python train.py --model="image classifier" --kernel_size=3 --eps=1e-08 --max_precond_dim=1024 --merge_dims=true --one_sided=false
Rows from block 7 of a small image classifier, named by matrix and row number. Rows with one number belong to one channel. Each number is 200 + 20 x the weight over its row's rms, rounded and kept within 0 to 999. All counts start at 0.
After each channel's rows are labels from the 100 images, of 14848, where the channel reaches its highest value: "responds to" is what is common among them. Only what is clearly more common there than usual is listed. The data: Sentinel-2 satellite tiles (TerraMesh).
# convs0: first 3x3 conv, stride 2 (model.blocks.7.convs.0.weight, 96x64x3x3, each kernel summed), inputs 0-63
# convs1: second 3x3 conv (model.blocks.7.convs.1.weight, 96x96x3x3, transposed, each kernel summed), outputs 0-95

convs0.37,218,200,223,212,216,197,222,202,221,188,222,213,185,190,190,151,184,194,264,183,191,224,200,216,186,238,205,196,203,205,171,247,223,169,179,205,194,208,204,223,178,191,167,209,192,227,213,184,224,198,199,185,181,175,221,210,221,207,209,210,188,184,184,187
convs1.37,172,201,203,220,209,174,190,182,205,184,183,181,196,201,189,194,184,180,219,211,187,209,196,194,185,181,225,194,237,187,164,193,207,189,201,194,204,205,216,230,205,196,211,236,203,196,184,199,196,237,212,226,258,197,202,200,202,178,278,210,203,208,223,203,208,242,213,203,245,216,240,248,209,229,218,227,196,199,194,186,205,196,190,197,211,191,188,189,199,198,176,226,175,199,201,222
responds to: flooded vegetation; main land cover: flooded vegetation

convs0.76,244,186,205,195,242,197,192,193,189,193,179,210,170,199,161,174,171,241,188,203,170,233,184,202,231,183,207,203,174,188,168,209,227,207,185,209,188,210,196,168,187,201,219,223,203,173,176,214,187,177,190,186,175,168,205,190,237,210,195,187,200,195,187,203
convs1.76,211,217,182,213,212,198,202,228,190,205,200,209,211,178,196,220,215,196,188,225,214,142,209,206,207,180,200,203,190,196,197,197,213,190,200,207,208,200,222,203,170,206,149,153,187,275,190,173,206,206,180,204,196,211,182,198,172,188,186,215,223,212,203,225,233,191,197,211,209,259,220,234,180,178,206,196,213,246,196,225,206,213,201,191,206,185,192,222,189,215,197,218,186,218,175,205
responds to: main land cover: rangeland

convs0.65,246,189,193,189,173,213,160,193,166,201,208,191,216,225,200,218,187,209,192,232,183,198,211,185,195,186,214,209,178,207,176,188,212,215,228,208,189,195,207,214,203,211,192,190,192,181,176,193,183,182,221,188,161,215,170,193,184,196,249,227,169,172,156,179
convs1.65,219,267,211,183,214,173,183,176,200,207,219,218,204,209,192,218,215,186,220,159,193,171,181,179,194,183,240,190,204,176,208,239,187,241,189,159,213,214,203,214,176,208,203,216,184,201,183,221,212,190,234,210,218,191,221,160,194,214,207,207,219,220,218,214,187,174,219,212,197,188,203,209,211,197,185,189,185,175,216,206,190,189,228,178,216,187,163,190,193,208,200,187,230,210,179,240
responds to: main land cover: rangeland

convs0.38,182,171,215,164,173,168,173,188,194,186,207,227,186,214,202,185,206,205,199,196,177,192,216,198,211,247,243,186,192,219,202,229,199,208,240,189,162,211,200,197,212,221,177,223,208,224,227,195,219,205,218,183,190,198,187,234,178,202,186,186,172,182,173,175
convs1.38,222,202,211,204,184,167,183,192,250,164,189,178,192,173,214,219,177,209,208,182,197,216,225,225,207,223,237,209,219,206,154,205,207,211,182,216,182,200,211,220,207,228,197,192,183,157,200,225,190,214,226,220,206,222,188,196,198,170,186,212,229,188,180,187,187,223,176,228,204,185,214,196,192,198,193,183,174,189,172,232,208,205,205,176,182,202,224,177,182,231,162,181,175,182,160,200
responds to: built area; crops; main land cover: built area

convs0.55,176,192,223,178,197,179,212,261,176,206,238,228,217,192,197,163,223,201,185,163,165,201,183,191,195,198,175,196,196,187,187,198,219,210,204,209,187,198,178,179,261,207,195,216,185,197,200,206,206,177,215,210,210,209,207,210,220,223,199,177,198,207,179,165
convs1.55,212,195,232,216,235,162,176,197,179,250,252,209,195,208,198,163,227,229,200,195,227,225,202,183,206,202,193,178,204,184,161,197,197,191,192,186,225,185,210,190,180,209,207,183,176,177,199,204,190,189,210,219,191,227,190,205,195,171,216,170,208,191,182,210,206,212,194,160,199,202,201,159,172,204,176,189,208,190,171,225,216,177,205,245,198,199,213,170,182,192,229,181,204,178,192,174
responds to: crops; main land cover: crops

convs0.78,185,199,195,185,171,194,182,162,218,198,216,185,185,205,193,233,206,175,198,193,255,190,199,191,217,172,185,199,195,232,210,177,178,169,181,190,201,205,174,198,213,221,220,198,186,184,165,215,174,224,180,205,221,193,188,222,192,250,204,237,226,183,199,188
convs1.78,197,226,175,190,184,242,181,159,151,223,224,191,194,192,190,204,202,192,179,209,178,222,232,220,206,196,198,162,185,207,186,168,187,191,179,180,215,228,190,181,197,209,180,194,188,208,183,165,257,186,217,188,188,217,188,158,176,221,204,201,192,202,193,200,163,211,182,198,217,194,187,166,192,199,182,158,193,194,194,212,186,183,184,208,190,165,175,216,179,177,178,194,201,179,191,201
responds to: water; clouds; main land cover: water; main land cover: clouds

convs0.17,199,222,228,165,198,200,209,193,196,200,194,220,220,188,190,176,183,214,143,185,184,179,230,202,194,191,226,225,180,201,177,213,204,232,198,217,175,225,186,212,181,191,203,230,187,197,198,189,160,187,178,160,173,215,222,175,221,171,221,217,221,207,188,207
convs1.17,173,187,191,217,210,182,225,214,204,193,189,164,188,215,190,204,188,207,223,186,186,170,162,211,197,216,184,205,199,201,193,167,215,185,212,173,217,188,204,199,174,198,239,195,181,246,202,199,160,158,186,171,168,198,236,216,213,185,239,229,204,211,181,182,210,170,207,232,197,188,187,190,195,182,190,167,233,209,212,229,213,187,196,168,225,177,204,219,227,175,211,203,203,193,200,231
responds to: built area; crops; main land cover: crops

convs0.66,192,227,201,170,221,196,202,196,216,185,202,244,212,178,194,172,190,202,206,168,228,229,188,206,211,241,196,206,198,204,167,182,138,193,192,161,194,210,178,200,191,199,170,208,209,212,208,195,197,192,196,179,225,244,233,222,194,191,204,197,207,209,172,190
convs1.66,225,169,222,208,212,235,185,212,240,155,237,210,188,191,199,190,197,209,202,222,185,191,184,196,202,225,187,212,214,176,202,233,203,226,189,222,144,184,187,208,191,234,171,190,181,198,204,213,213,168,228,181,201,177,207,212,187,186,190,214,205,198,200,187,232,237,192,194,178,196,171,215,209,201,208,232,189,207,207,227,185,193,230,193,249,209,191,207,203,198,219,226,160,216,211,223
responds to: bare ground; main land cover: rangeland; main land cover: bare ground

convs0.77,208,198,223,184,210,226,192,202,191,215,174,220,212,180,177,199,247,154,183,194,202,202,196,176,205,254,201,208,199,161,208,215,231,213,241,197,190,213,199,209,216,201,211,203,153,206,206,200,177,191,219,181,196,167,189,210,182,171,216,189,193,192,190,232
convs1.77,204,241,205,189,191,196,241,176,188,183,196,186,199,196,187,196,205,173,173,189,158,154,202,215,209,242,231,172,192,195,192,160,189,212,170,213,220,187,187,186,187,222,222,209,204,190,221,156,182,236,187,213,203,199,198,217,242,200,196,169,196,201,169,198,188,196,217,172,190,177,214,243,179,190,211,188,219,190,193,230,184,212,201,201,169,210,210,206,195,194,232,191,197,183,171,217
responds to: main land cover: rangeland

convs0.94,202,181,206,216,184,211,192,185,170,192,201,187,206,211,209,208,212,258,193,208,208,228,172,232,177,173,223,225,192,184,195,211,193,190,184,211,191,192,166,220,179,183,195,191,192,235,266,192,219,205,223,172,169,192,186,186,218,183,215,179,202,224,195,202
convs1.94,207,173,213,212,208,211,219,179,182,185,198,220,208,164,212,200,163,175,180,182,188,140,233,181,214,208,215,185,182,227,200,158,185,196,207,203,177,209,211,183,211,193,198,218,189,196,188,197,176,218,200,198,257,231,175,178,219,193,170,193,218,225,207,186,224,185,151,191,198,195,205,225,211,192,195,192,195,204,162,199,180,176,202,195,201,171,195,159,211,192,184,209,227,179,214,220
responds to: bare ground; main land cover: bare ground

convs0.26,207,206,158,173,207,219,207,197,213,230,214,208,205,162,194,192,193,165,197,196,223,190,209,235,188,225,226,208,263,167,187,184,233,179,190,192,177,190,201,209,217,202,214,203,161,205,204,170,181,220,179,203,204,192,189,219,187,186,185,224,219,206,214,176
convs1.26,191,159,224,180,185,208,181,183,201,214,173,227,214,201,199,157,225,197,203,227,198,207,192,229,240,185,203,214,218,209,184,199,206,232,187,200,154,203,187,196,183,194,194,216,187,229,248,174,183,207,184,214,194,194,197,171,210,181,194,222,202,183,178,199,194,202,202,198,189,165,199,168,157,203,208,183,183,185,185,172,235,215,214,227,165,177,219,199,237,194,218,205,220,227,208,223
responds to: trees; main land cover: trees

convs0.73,187,209,231,186,180,181,205,231,202,181,193,181,231,208,231,200,233,217,214,221,176,182,181,178,207,208,178,224,161,171,205,190,208,206,230,222,163,187,190,211,172,215,206,226,197,202,192,192,172,183,236,175,199,218,190,190,199,211,221,246,177,185,190,188
convs1.73,170,185,196,210,210,166,169,200,227,214,199,209,218,201,214,228,224,213,177,186,169,195,209,232,178,160,238,180,208,178,188,216,211,194,221,209,171,205,217,198,199,215,192,183,194,183,170,216,173,236,188,184,228,168,203,219,203,230,231,212,200,198,174,194,215,198,183,214,158,229,229,197,221,197,195,165,238,189,199,226,175,163,205,207,209,174,189,194,197,183,176,182,195,225,201,210
responds to: main land cover: rangeland

convs0.19,207,217,201,188,237,220,187,197,192,181,183,209,202,189,155,167,187,230,188,190,186,203,170,210,194,165,176,200,165,200,226,210,224,199,203,221,186,205,193,215,203,173,199,217,207,208,207,190,180,170,224,205,213,273,219,191,173,193,201,218,226,183,199,192
convs1.19,210,223,252,215,254,217,247,227,223,186,191,245,193,194,191,214,190,227,190,214,191,221,173,179,181,177,183,187,247,204,223,193,193,225,202,187,214,232,230,185,195,222,197,209,203,197,222,219,196,201,235,216,216,215,206,206,211,184,183,202,215,177,208,182,210,195,197,191,217,186,152,196,202,196,193,179,176,192,204,216,206,192,183,189,198,192,164,174,226,175,199,170,202,186,198,176
responds to: bare ground; main land cover: bare ground

convs0.5,211,216,176,170,187,203,185,148,190,202,218,188,208,200,189,191,180,208,189,190,227,196,221,208,229,203,222,237,172,218,207,202,201,245,187,217,187,215,192,176,208,213,199,198,191,166,154,201,216,183,243,186,172,198,173,220,234,182,174,197,206,194,209,190
convs1.5,166,204,167,190,196,195,193,198,234,125,157,185,189,197,210,193,227,202,201,205,172,204,206,189,187,186,202,214,174,203,209,189,198,189,201,203,208,240,179,214,203,204,197,167,190,226,187,189,189,186,185,189,182,182,164,191,220,222,154,182,209,153,191,196,195,180,207,226,236,194,183,184,211,169,195,215,209,214,218,236,183,185,191,178,175,193,213,187,230,199,192,171,196,190,211,222
responds to: main land cover: rangeland

convs0.82,199,178,200,173,210,196,178,233,160,185,180,175,186,204,211,208,229,186,229,264,195,213,274,213,215,199,216,201,200,186,188,193,191,192,196,212,175,196,180,202,229,181,198,190,182,189,211,167,194,188,194,186,193,203,189,197,179,202,208,178,195,204,226,198
convs1.82,194,197,218,216,181,178,185,207,185,207,237,227,202,202,163,200,162,177,211,195,195,196,215,214,237,201,185,192,201,254,202,173,185,199,213,177,271,180,264,207,215,179,210,169,200,182,181,183,196,191,191,192,194,260,211,200,198,186,199,170,196,228,207,209,192,165,186,202,195,205,212,204,189,213,182,208,193,178,182,216,192,191,180,207,186,189,185,185,193,201,218,206,218,197,189,192
responds to: crops; built area; main land cover: crops

convs0.34,182,170,189,184,190,227,195,208,223,215,191,198,163,209,197,164,173,204,187,226,219,194,167,198,205,202,204,211,225,180,283,194,197,221,195,184,192,229,221,189,170,200,210,204,181,170,192,188,201,177,201,208,182,179,215,204,185,182,208,191,211,234,204,190
convs1.34,191,205,211,217,207,198,200,190,188,217,199,185,213,196,195,179,179,217,208,183,224,188,192,186,183,215,209,207,173,189,214,196,176,196,204,205,216,220,218,207,220,201,274,204,176,192,211,204,206,186,191,228,179,241,183,209,211,214,238,179,223,194,208,222,183,157,203,185,225,167,195,174,158,190,196,161,161,209,206,170,163,222,211,180,158,193,176,182,213,196,180,181,219,213,215,199
responds to: bare ground; main land cover: bare ground

convs0.83,187,225,181,174,194,203,175,187,197,181,243,226,196,225,196,195,192,165,198,224,216,190,231,201,183,179,258,244,203,216,198,192,172,189,231,183,172,215,196,173,191,170,184,205,197,199,204,210,184,183,177,210,209,211,219,195,189,233,208,184,216,180,201,221
convs1.83,197,196,200,175,219,242,174,200,219,191,209,215,217,221,182,211,208,211,215,181,168,172,193,231,177,184,197,191,206,214,240,235,220,228,179,187,262,198,232,239,210,210,156,188,190,200,187,217,227,188,183,202,194,222,197,186,206,214,195,190,179,210,192,204,186,201,207,197,181,184,193,174,175,178,191,201,185,227,208,184,195,145,172,180,203,199,226,208,165,170,187,211,199,200,209,192
responds to: built area; crops; main land cover: crops

convs0.85,214,202,182,222,176,232,207,182,185,192,171,193,158,233,181,222,199,164,166,163,200,207,225,162,220,191,206,198,203,211,183,189,170,218,199,222,197,216,200,213,216,193,204,218,187,164,177,190,214,178,224,218,200,195,222,210,180,195,207,242,183,223,204,178
convs1.85,174,227,215,207,213,207,178,204,188,224,213,180,164,173,176,173,191,214,204,197,212,250,201,193,190,218,153,222,170,227,202,219,208,200,201,235,205,231,184,199,201,184,186,185,181,217,209,188,179,187,175,168,192,184,216,176,192,217,184,237,196,195,181,229,189,193,163,190,215,201,213,199,251,204,212,189,218,227,222,169,202,206,197,175,202,224,174,215,210,202,164,188,206,166,208,209
responds to: trees; main land cover: trees

convs0.28,205,202,204,202,183,195,187,186,231,186,174,202,203,192,211,189,225,191,194,188,219,231,241,227,203,191,186,183,206,197,213,203,187,192,182,151,250,232,195,209,191,196,195,185,151,183,200,216,153,235,214,174,197,186,176,209,184,209,191,196,212,194,197,240
convs1.28,204,191,222,193,179,228,196,180,178,183,207,185,188,159,208,150,188,189,187,189,196,192,196,169,188,177,221,208,164,176,220,178,173,199,178,214,170,177,186,209,176,189,187,187,170,176,199,181,166,183,196,246,200,250,203,167,192,214,165,206,180,193,183,180,195,177,181,186,213,224,224,172,195,199,206,177,198,191,208,226,205,210,191,218,188,181,193,209,197,168,183,174,219,175,218,219
responds to: water; main land cover: water; flooded vegetation

convs0.62,191,186,222,188,192,200,193,200,202,215,183,215,203,195,221,199,185,170,196,195,217,191,162,203,213,206,242,208,247,187,189,250,221,180,197,216,161,209,200,214,221,191,205,204,153,250,202,166,187,201,189,162,200,193,223,214,214,198,196,197,218,221,213,188
convs1.62,186,171,186,182,214,171,190,206,192,215,221,187,253,217,209,213,223,202,208,197,223,197,178,177,200,188,200,198,162,206,175,197,228,236,203,209,177,189,170,178,203,213,191,207,199,231,216,222,162,217,168,211,183,179,247,210,171,193,219,204,202,201,214,185,202,195,217,171,185,221,205,220,147,208,220,205,158,199,176,170,237,175,188,214,196,191,209,217,181,219,180,219,192,195,186,200
responds to: trees; main land cover: trees; clouds

convs0.72,191,174,197,182,192,208,227,178,213,192,212,241,212,210,195,189,156,199,192,232,196,207,167,190,196,178,228,261,177,174,164,217,190,189,182,199,204,210,206,202,196,197,197,212,182,190,177,223,215,174,184,168,185,233,214,207,210,240,208,207,203,190,216,182
convs1.72,189,188,201,209,215,206,155,192,221,182,170,234,200,180,219,226,210,170,215,217,198,180,182,188,169,176,205,189,173,172,196,206,204,192,207,201,172,189,155,209,203,223,170,181,190,243,203,209,220,211,192,242,214,206,205,198,183,198,196,214,201,196,231,200,210,212,203,187,211,204,233,222,117,184,218,176,213,203,192,185,194,195,199,185,206,212,167,182,207,186,179,211,166,215,194,207
responds to: built area; crops; main land cover: built area

convs0.48,225,211,178,229,237,207,214,208,198,188,189,213,190,198,187,186,185,179,215,173,224,234,235,203,208,198,218,221,177,192,206,160,245,200,199,196,199,229,179,228,160,173,213,195,205,179,203,223,168,214,195,214,217,192,179,191,187,201,228,190,231,211,235,193
convs1.48,208,228,204,189,207,251,230,200,184,206,164,219,176,219,257,200,173,167,192,181,200,212,204,230,195,218,190,173,199,200,265,193,250,195,179,208,175,222,187,174,226,184,213,189,198,204,206,178,199,196,222,233,206,226,201,205,208,230,169,192,187,183,203,191,207,240,174,234,211,217,197,203,206,201,201,186,204,203,197,204,190,201,192,214,193,191,172,226,193,208,181,209,191,181,187,196
responds to: bare ground; main land cover: bare ground

convs0.18,231,216,250,236,210,207,180,197,174,222,202,198,186,216,199,182,195,208,174,160,206,195,178,194,217,205,225,175,154,199,197,199,222,189,197,173,190,238,195,209,190,188,182,190,189,232,205,184,189,192,190,172,219,203,217,157,179,190,201,212,218,188,231,225
convs1.18,192,179,230,213,192,183,227,226,196,197,189,183,206,226,210,215,200,226,214,178,194,212,185,197,190,229,167,196,165,191,205,240,227,226,203,220,184,199,181,211,193,173,183,190,169,187,210,180,187,188,247,181,249,230,215,192,207,192,217,224,228,172,226,174,179,184,163,189,210,223,199,203,225,205,199,189,220,211,184,191,219,173,171,181,226,180,185,190,216,175,221,190,196,239,198,193
responds to: trees; main land cover: trees; clouds

convs0.21,205,179,182,177,201,219,219,205,219,173,173,186,233,211,216,220,184,200,189,183,207,169,206,172,170,212,210,159,173,192,202,185,220,200,206,228,177,220,196,186,203,262,235,209,180,195,194,166,191,172,204,209,191,189,219,180,208,227,223,194,223,187,211,203
convs1.21,176,223,206,199,198,217,201,177,206,176,226,181,226,202,177,216,176,225,220,175,199,185,223,232,201,173,197,211,237,192,195,168,198,197,196,222,204,216,176,174,231,202,198,210,221,208,226,197,206,198,209,199,210,198,158,231,175,214,196,207,214,258,162,193,212,191,212,169,158,183,182,199,175,207,219,206,218,181,182,220,198,205,209,226,221,166,219,206,167,209,222,210,220,209,163,205
responds to: water; main land cover: water; snow or ice; main land cover: snow or ice

convs0.33,225,188,186,200,214,196,171,190,221,209,215,192,176,197,185,205,203,223,243,220,193,198,196,202,242,182,199,259,205,219,198,231,196,186,185,199,146,211,235,206,192,182,174,190,192,186,188,174,207,189,189,188,201,199,240,246,197,208,196,212,197,190,178,206
convs1.33,202,177,189,224,192,193,196,189,204,187,198,233,154,193,175,199,179,194,171,211,176,180,178,190,168,233,179,208,190,138,203,183,198,196,194,205,195,216,185,203,182,172,202,196,159,237,208,153,187,132,208,191,186,172,181,223,193,210,218,198,203,209,202,238,222,212,197,199,205,221,178,223,200,203,213,162,202,217,207,196,196,189,205,194,185,228,180,217,191,195,205,201,193,228,187,199
responds to: snow or ice; main land cover: snow or ice

convs0.74,176,188,227,229,176,181,223,211,228,201,207,218,216,168,206,199,217,171,196,207,188,204,160,192,225,199,211,220,183,179,242,199,166,187,204,179,215,199,253,223,221,215,185,206,185,218,243,196,214,181,209,187,197,193,194,204,170,185,226,198,172,189,198,182
convs1.74,206,210,267,228,193,188,188,206,225,203,197,218,210,179,180,204,206,183,188,182,190,175,209,200,204,210,152,182,193,199,194,192,210,219,195,196,185,185,180,191,185,170,251,210,139,182,218,188,214,234,200,246,213,207,224,222,196,178,207,166,208,220,230,218,220,207,173,179,175,193,216,206,180,202,198,185,181,181,194,206,189,215,195,235,189,234,215,201,203,213,187,204,206,226,191,192
responds to: snow or ice; main land cover: snow or ice

convs0.23,171,179,185,215,181,201,174,202,209,207,219,203,207,225,212,267,216,206,167,189,200,211,207,178,218,202,184,203,219,156,212,211,193,185,187,237,172,197,193,231,202,178,177,227,185,178,182,217,190,209,169,199,192,217,198,177,186,235,181,200,169,216,201,191
convs1.23,224,199,177,195,224,202,210,189,190,205,193,213,184,193,197,160,213,221,223,167,183,216,227,181,205,178,229,192,209,208,193,209,171,146,213,191,204,177,202,218,182,212,221,201,170,196,215,234,234,183,175,184,193,218,200,179,182,191,206,219,235,181,225,209,200,185,186,154,180,175,235,164,180,199,197,197,200,172,153,194,189,210,217,201,181,232,196,199,181,197,184,187,223,177,228,190
responds to: built area; main land cover: built area; water

convs0.13,163,209,165,201,223,201,197,194,192,219,212,221,199,208,185,210,190,196,175,213,166,187,209,189,173,223,187,212,246,200,207,201,224,197,244,197,197,173,211,223,187,175,198,222,168,182,206,190,172,184,173,190,215,255,240,213,206,209,168,210,196,204,196,194
convs1.13,185,167,189,217,209,171,170,187,212,209,189,211,232,182,193,209,225,191,240,228,207,199,186,167,210,197,205,231,239,194,226,173,212,200,211,228,191,184,153,161,189,194,212,201,209,182,203,203,189,164,201,215,186,215,219,191,189,158,166,204,189,202,235,142,192,198,186,181,167,204,209,201,175,211,224,172,196,185,179,177,194,206,208,196,177,195,223,225,202,179,210,207,189,199,221,197
responds to: built area; main land cover: built area

convs0.41,206,168,184,201,210,218,212,234,201,204,214,234,184,196,194,147,180,217,241,166,197,210,198,216,215,232,183,208,232,191,230,209,238,210,199,197,174,191,205,205,199,187,188,194,182,210,191,201,165,161,202,195,188,198,197,226,200,201,164,166,224,206,212,180
convs1.41,219,228,173,219,201,158,223,199,165,196,212,171,218,248,247,214,229,213,168,235,234,216,182,185,224,175,242,190,198,194,213,205,211,191,210,217,186,202,206,196,215,215,178,203,188,188,175,213,208,199,197,232,190,180,175,201,204,180,190,160,207,214,196,209,193,222,190,166,201,201,229,194,176,190,214,225,184,220,167,217,202,207,179,213,206,180,208,191,195,228,203,234,188,170,188,190
responds to: main land cover: rangeland; flooded vegetation

convs0.90,208,196,195,169,201,195,228,209,212,214,192,204,188,181,184,208,180,204,192,206,203,184,194,164,204,194,227,282,241,183,191,233,183,188,208,170,185,201,228,178,203,219,203,205,191,212,193,186,245,204,177,171,208,195,193,225,181,194,207,210,184,194,212,174
convs1.90,191,197,211,221,183,156,176,189,177,204,186,283,222,201,167,191,183,204,176,203,193,191,185,201,209,190,198,196,203,205,214,168,180,195,180,180,195,187,188,217,187,179,210,215,204,200,205,217,231,223,168,204,185,209,168,214,203,213,207,217,217,217,219,195,234,193,189,212,170,187,210,235,178,217,187,190,165,188,196,200,216,199,203,205,193,269,204,210,216,184,205,216,222,209,165,207
responds to: clouds; snow or ice; main land cover: water; main land cover: clouds

convs0.0,212,197,184,196,178,180,187,207,170,200,192,192,190,195,197,205,247,211,234,208,228,215,171,179,207,212,197,212,256,184,197,186,205,214,213,214,213,181,192,234,184,208,194,157,177,198,200,197,160,183,239,147,186,202,186,198,201,201,221,186,188,184,183,202
convs1.0,205,215,203,200,198,184,219,187,190,185,195,208,205,228,219,215,229,175,187,192,199,206,211,154,207,178,239,191,201,167,181,196,174,193,177,195,197,203,221,210,208,229,207,217,180,153,201,206,194,227,220,178,250,229,193,165,201,186,231,175,199,176,202,207,191,164,186,202,180,185,171,224,181,228,185,160,220,196,184,197,163,176,204,243,174,204,187,189,205,192,223,226,203,206,199,201
responds to: bare ground; main land cover: rangeland; snow or ice

convs0.30,177,177,224,204,205,186,239,180,206,215,182,219,211,193,181,182,200,167,198,204,189,198,181,225,203,186,203,303,185,173,182,180,213,177,200,206,188,213,187,212,185,183,204,191,183,196,227,215,209,194,193,166,198,213,195,204,192,208,212,205,203,214,199,189
convs1.30,180,198,204,205,199,187,197,204,202,215,195,258,209,197,205,202,199,181,204,190,188,173,165,182,219,235,200,179,184,229,204,177,225,188,229,222,197,164,178,179,205,186,175,187,175,198,219,194,253,210,220,198,211,229,201,188,225,189,195,163,194,240,204,181,208,209,186,201,204,188,170,235,198,182,174,195,192,202,137,193,173,168,180,190,182,206,188,179,189,206,173,194,211,175,197,198
responds to: clouds; main land cover: water; main land cover: clouds

convs0.10,200,182,218,172,221,182,182,196,220,201,226,218,206,182,200,189,195,165,154,223,169,195,180,187,175,191,183,212,181,173,221,212,199,227,221,211,190,172,194,189,188,195,222,207,189,168,205,200,193,188,194,174,212,206,174,169,192,190,243,246,210,193,164,182
convs1.10,226,201,171,201,191,182,198,211,226,217,149,224,208,260,202,216,203,196,213,191,203,194,204,184,233,172,200,192,200,187,225,183,209,208,195,189,214,187,222,193,196,196,212,198,225,197,182,204,178,213,177,156,197,172,202,164,210,219,233,196,209,180,211,199,240,185,168,215,221,181,178,199,236,190,209,221,206,177,211,192,199,168,216,197,227,208,217,174,231,212,206,205,244,191,194,162
responds to: crops; main land cover: crops

convs0.89,182,199,190,191,182,199,223,192,166,174,186,209,220,209,187,179,209,201,194,194,183,186,218,208,206,191,175,204,199,198,203,217,195,217,222,205,177,188,176,175,218,205,219,190,188,170,208,198,188,196,213,225,217,206,201,211,207,215,225,196,292,172,183,249
convs1.89,189,196,210,188,211,230,196,164,194,184,198,179,221,211,206,191,158,186,220,207,179,215,163,233,215,210,169,202,172,197,231,204,174,202,191,196,207,201,176,165,216,202,184,191,201,192,186,198,198,200,220,200,201,198,223,157,204,229,198,200,168,191,239,232,197,203,200,172,246,185,157,222,160,188,185,188,202,208,237,196,179,167,222,197,210,166,196,230,188,183,200,176,208,196,202,175
responds to: water; main land cover: water

convs0.11,209,168,181,211,203,246,171,205,190,214,165,209,198,208,178,186,218,213,153,189,194,216,188,179,186,221,225,232,182,201,182,199,237,184,209,223,171,206,189,196,175,168,213,185,174,174,198,216,219,185,191,193,216,186,170,208,225,201,185,224,205,226,210,226
convs1.11,201,208,203,198,200,190,229,216,194,203,189,230,201,198,195,220,206,197,214,238,192,189,192,181,199,229,176,229,150,192,233,219,202,187,215,211,181,177,161,202,212,187,168,213,162,212,230,193,200,202,181,207,212,191,194,212,208,177,198,250,231,162,223,237,229,170,214,217,189,190,183,182,232,180,220,209,165,191,190,169,214,191,182,217,207,186,195,211,201,223,229,173,179,206,187,176
responds to: trees; main land cover: trees

convs0.45,189,196,187,202,190,226,192,209,223,201,205,210,201,239,225,192,182,189,146,218,167,216,209,188,205,210,239,218,166,192,186,218,215,207,220,237,184,208,260,218,214,177,227,204,202,195,194,194,225,195,195,166,174,185,195,188,208,188,188,186,183,221,213,183
convs1.45,171,171,177,183,213,202,195,215,208,192,205,193,201,174,174,249,197,197,229,199,194,199,190,207,186,192,203,185,223,221,182,208,262,190,176,221,215,208,220,191,198,190,196,212,214,199,209,199,210,198,198,259,200,185,160,196,218,218,205,195,221,199,191,180,199,191,221,214,221,203,260,182,187,223,202,245,225,209,155,203,199,216,186,173,216,188,237,200,218,187,193,210,225,193,177,203
responds to: built area; crops; water; main land cover: crops

convs0.87,215,185,224,163,195,205,166,171,184,185,176,194,175,206,207,203,196,171,191,201,217,183,188,220,189,213,169,177,255,213,225,204,195,211,184,185,191,250,182,206,188,205,204,245,201,195,209,203,213,200,188,194,217,217,195,193,211,208,236,203,211,232,229,163
convs1.87,210,207,205,202,217,233,230,176,200,195,224,174,181,191,203,184,192,177,188,236,185,196,189,192,210,212,187,180,165,193,174,243,187,202,206,265,224,224,215,208,205,167,231,197,187,215,234,201,205,227,213,193,185,195,218,181,191,232,212,216,191,196,212,195,197,177,204,149,244,179,184,219,176,180,160,189,192,223,197,194,194,189,211,198,193,207,197,218,207,213,194,231,220,190,177,226
responds to: flooded vegetation

convs0.51,199,182,184,172,183,198,157,197,187,202,228,202,156,205,213,170,192,196,250,192,230,227,185,220,185,211,195,171,219,229,184,198,196,201,212,218,167,217,206,185,179,207,207,228,174,185,211,196,185,172,214,174,192,195,190,228,235,211,184,183,174,206,210,179
convs1.51,192,206,207,215,206,166,156,204,196,211,208,241,201,193,175,200,237,213,203,222,189,193,210,233,231,197,189,170,210,179,193,203,214,215,192,217,194,225,222,258,206,186,203,200,176,208,198,193,237,237,217,213,171,193,201,192,217,202,224,179,179,163,205,209,197,265,185,173,228,206,221,189,205,189,200,225,207,231,180,186,217,202,192,209,196,221,214,194,213,222,195,202,198,170,167,190
responds to: flooded vegetation; water; main land cover: flooded vegetation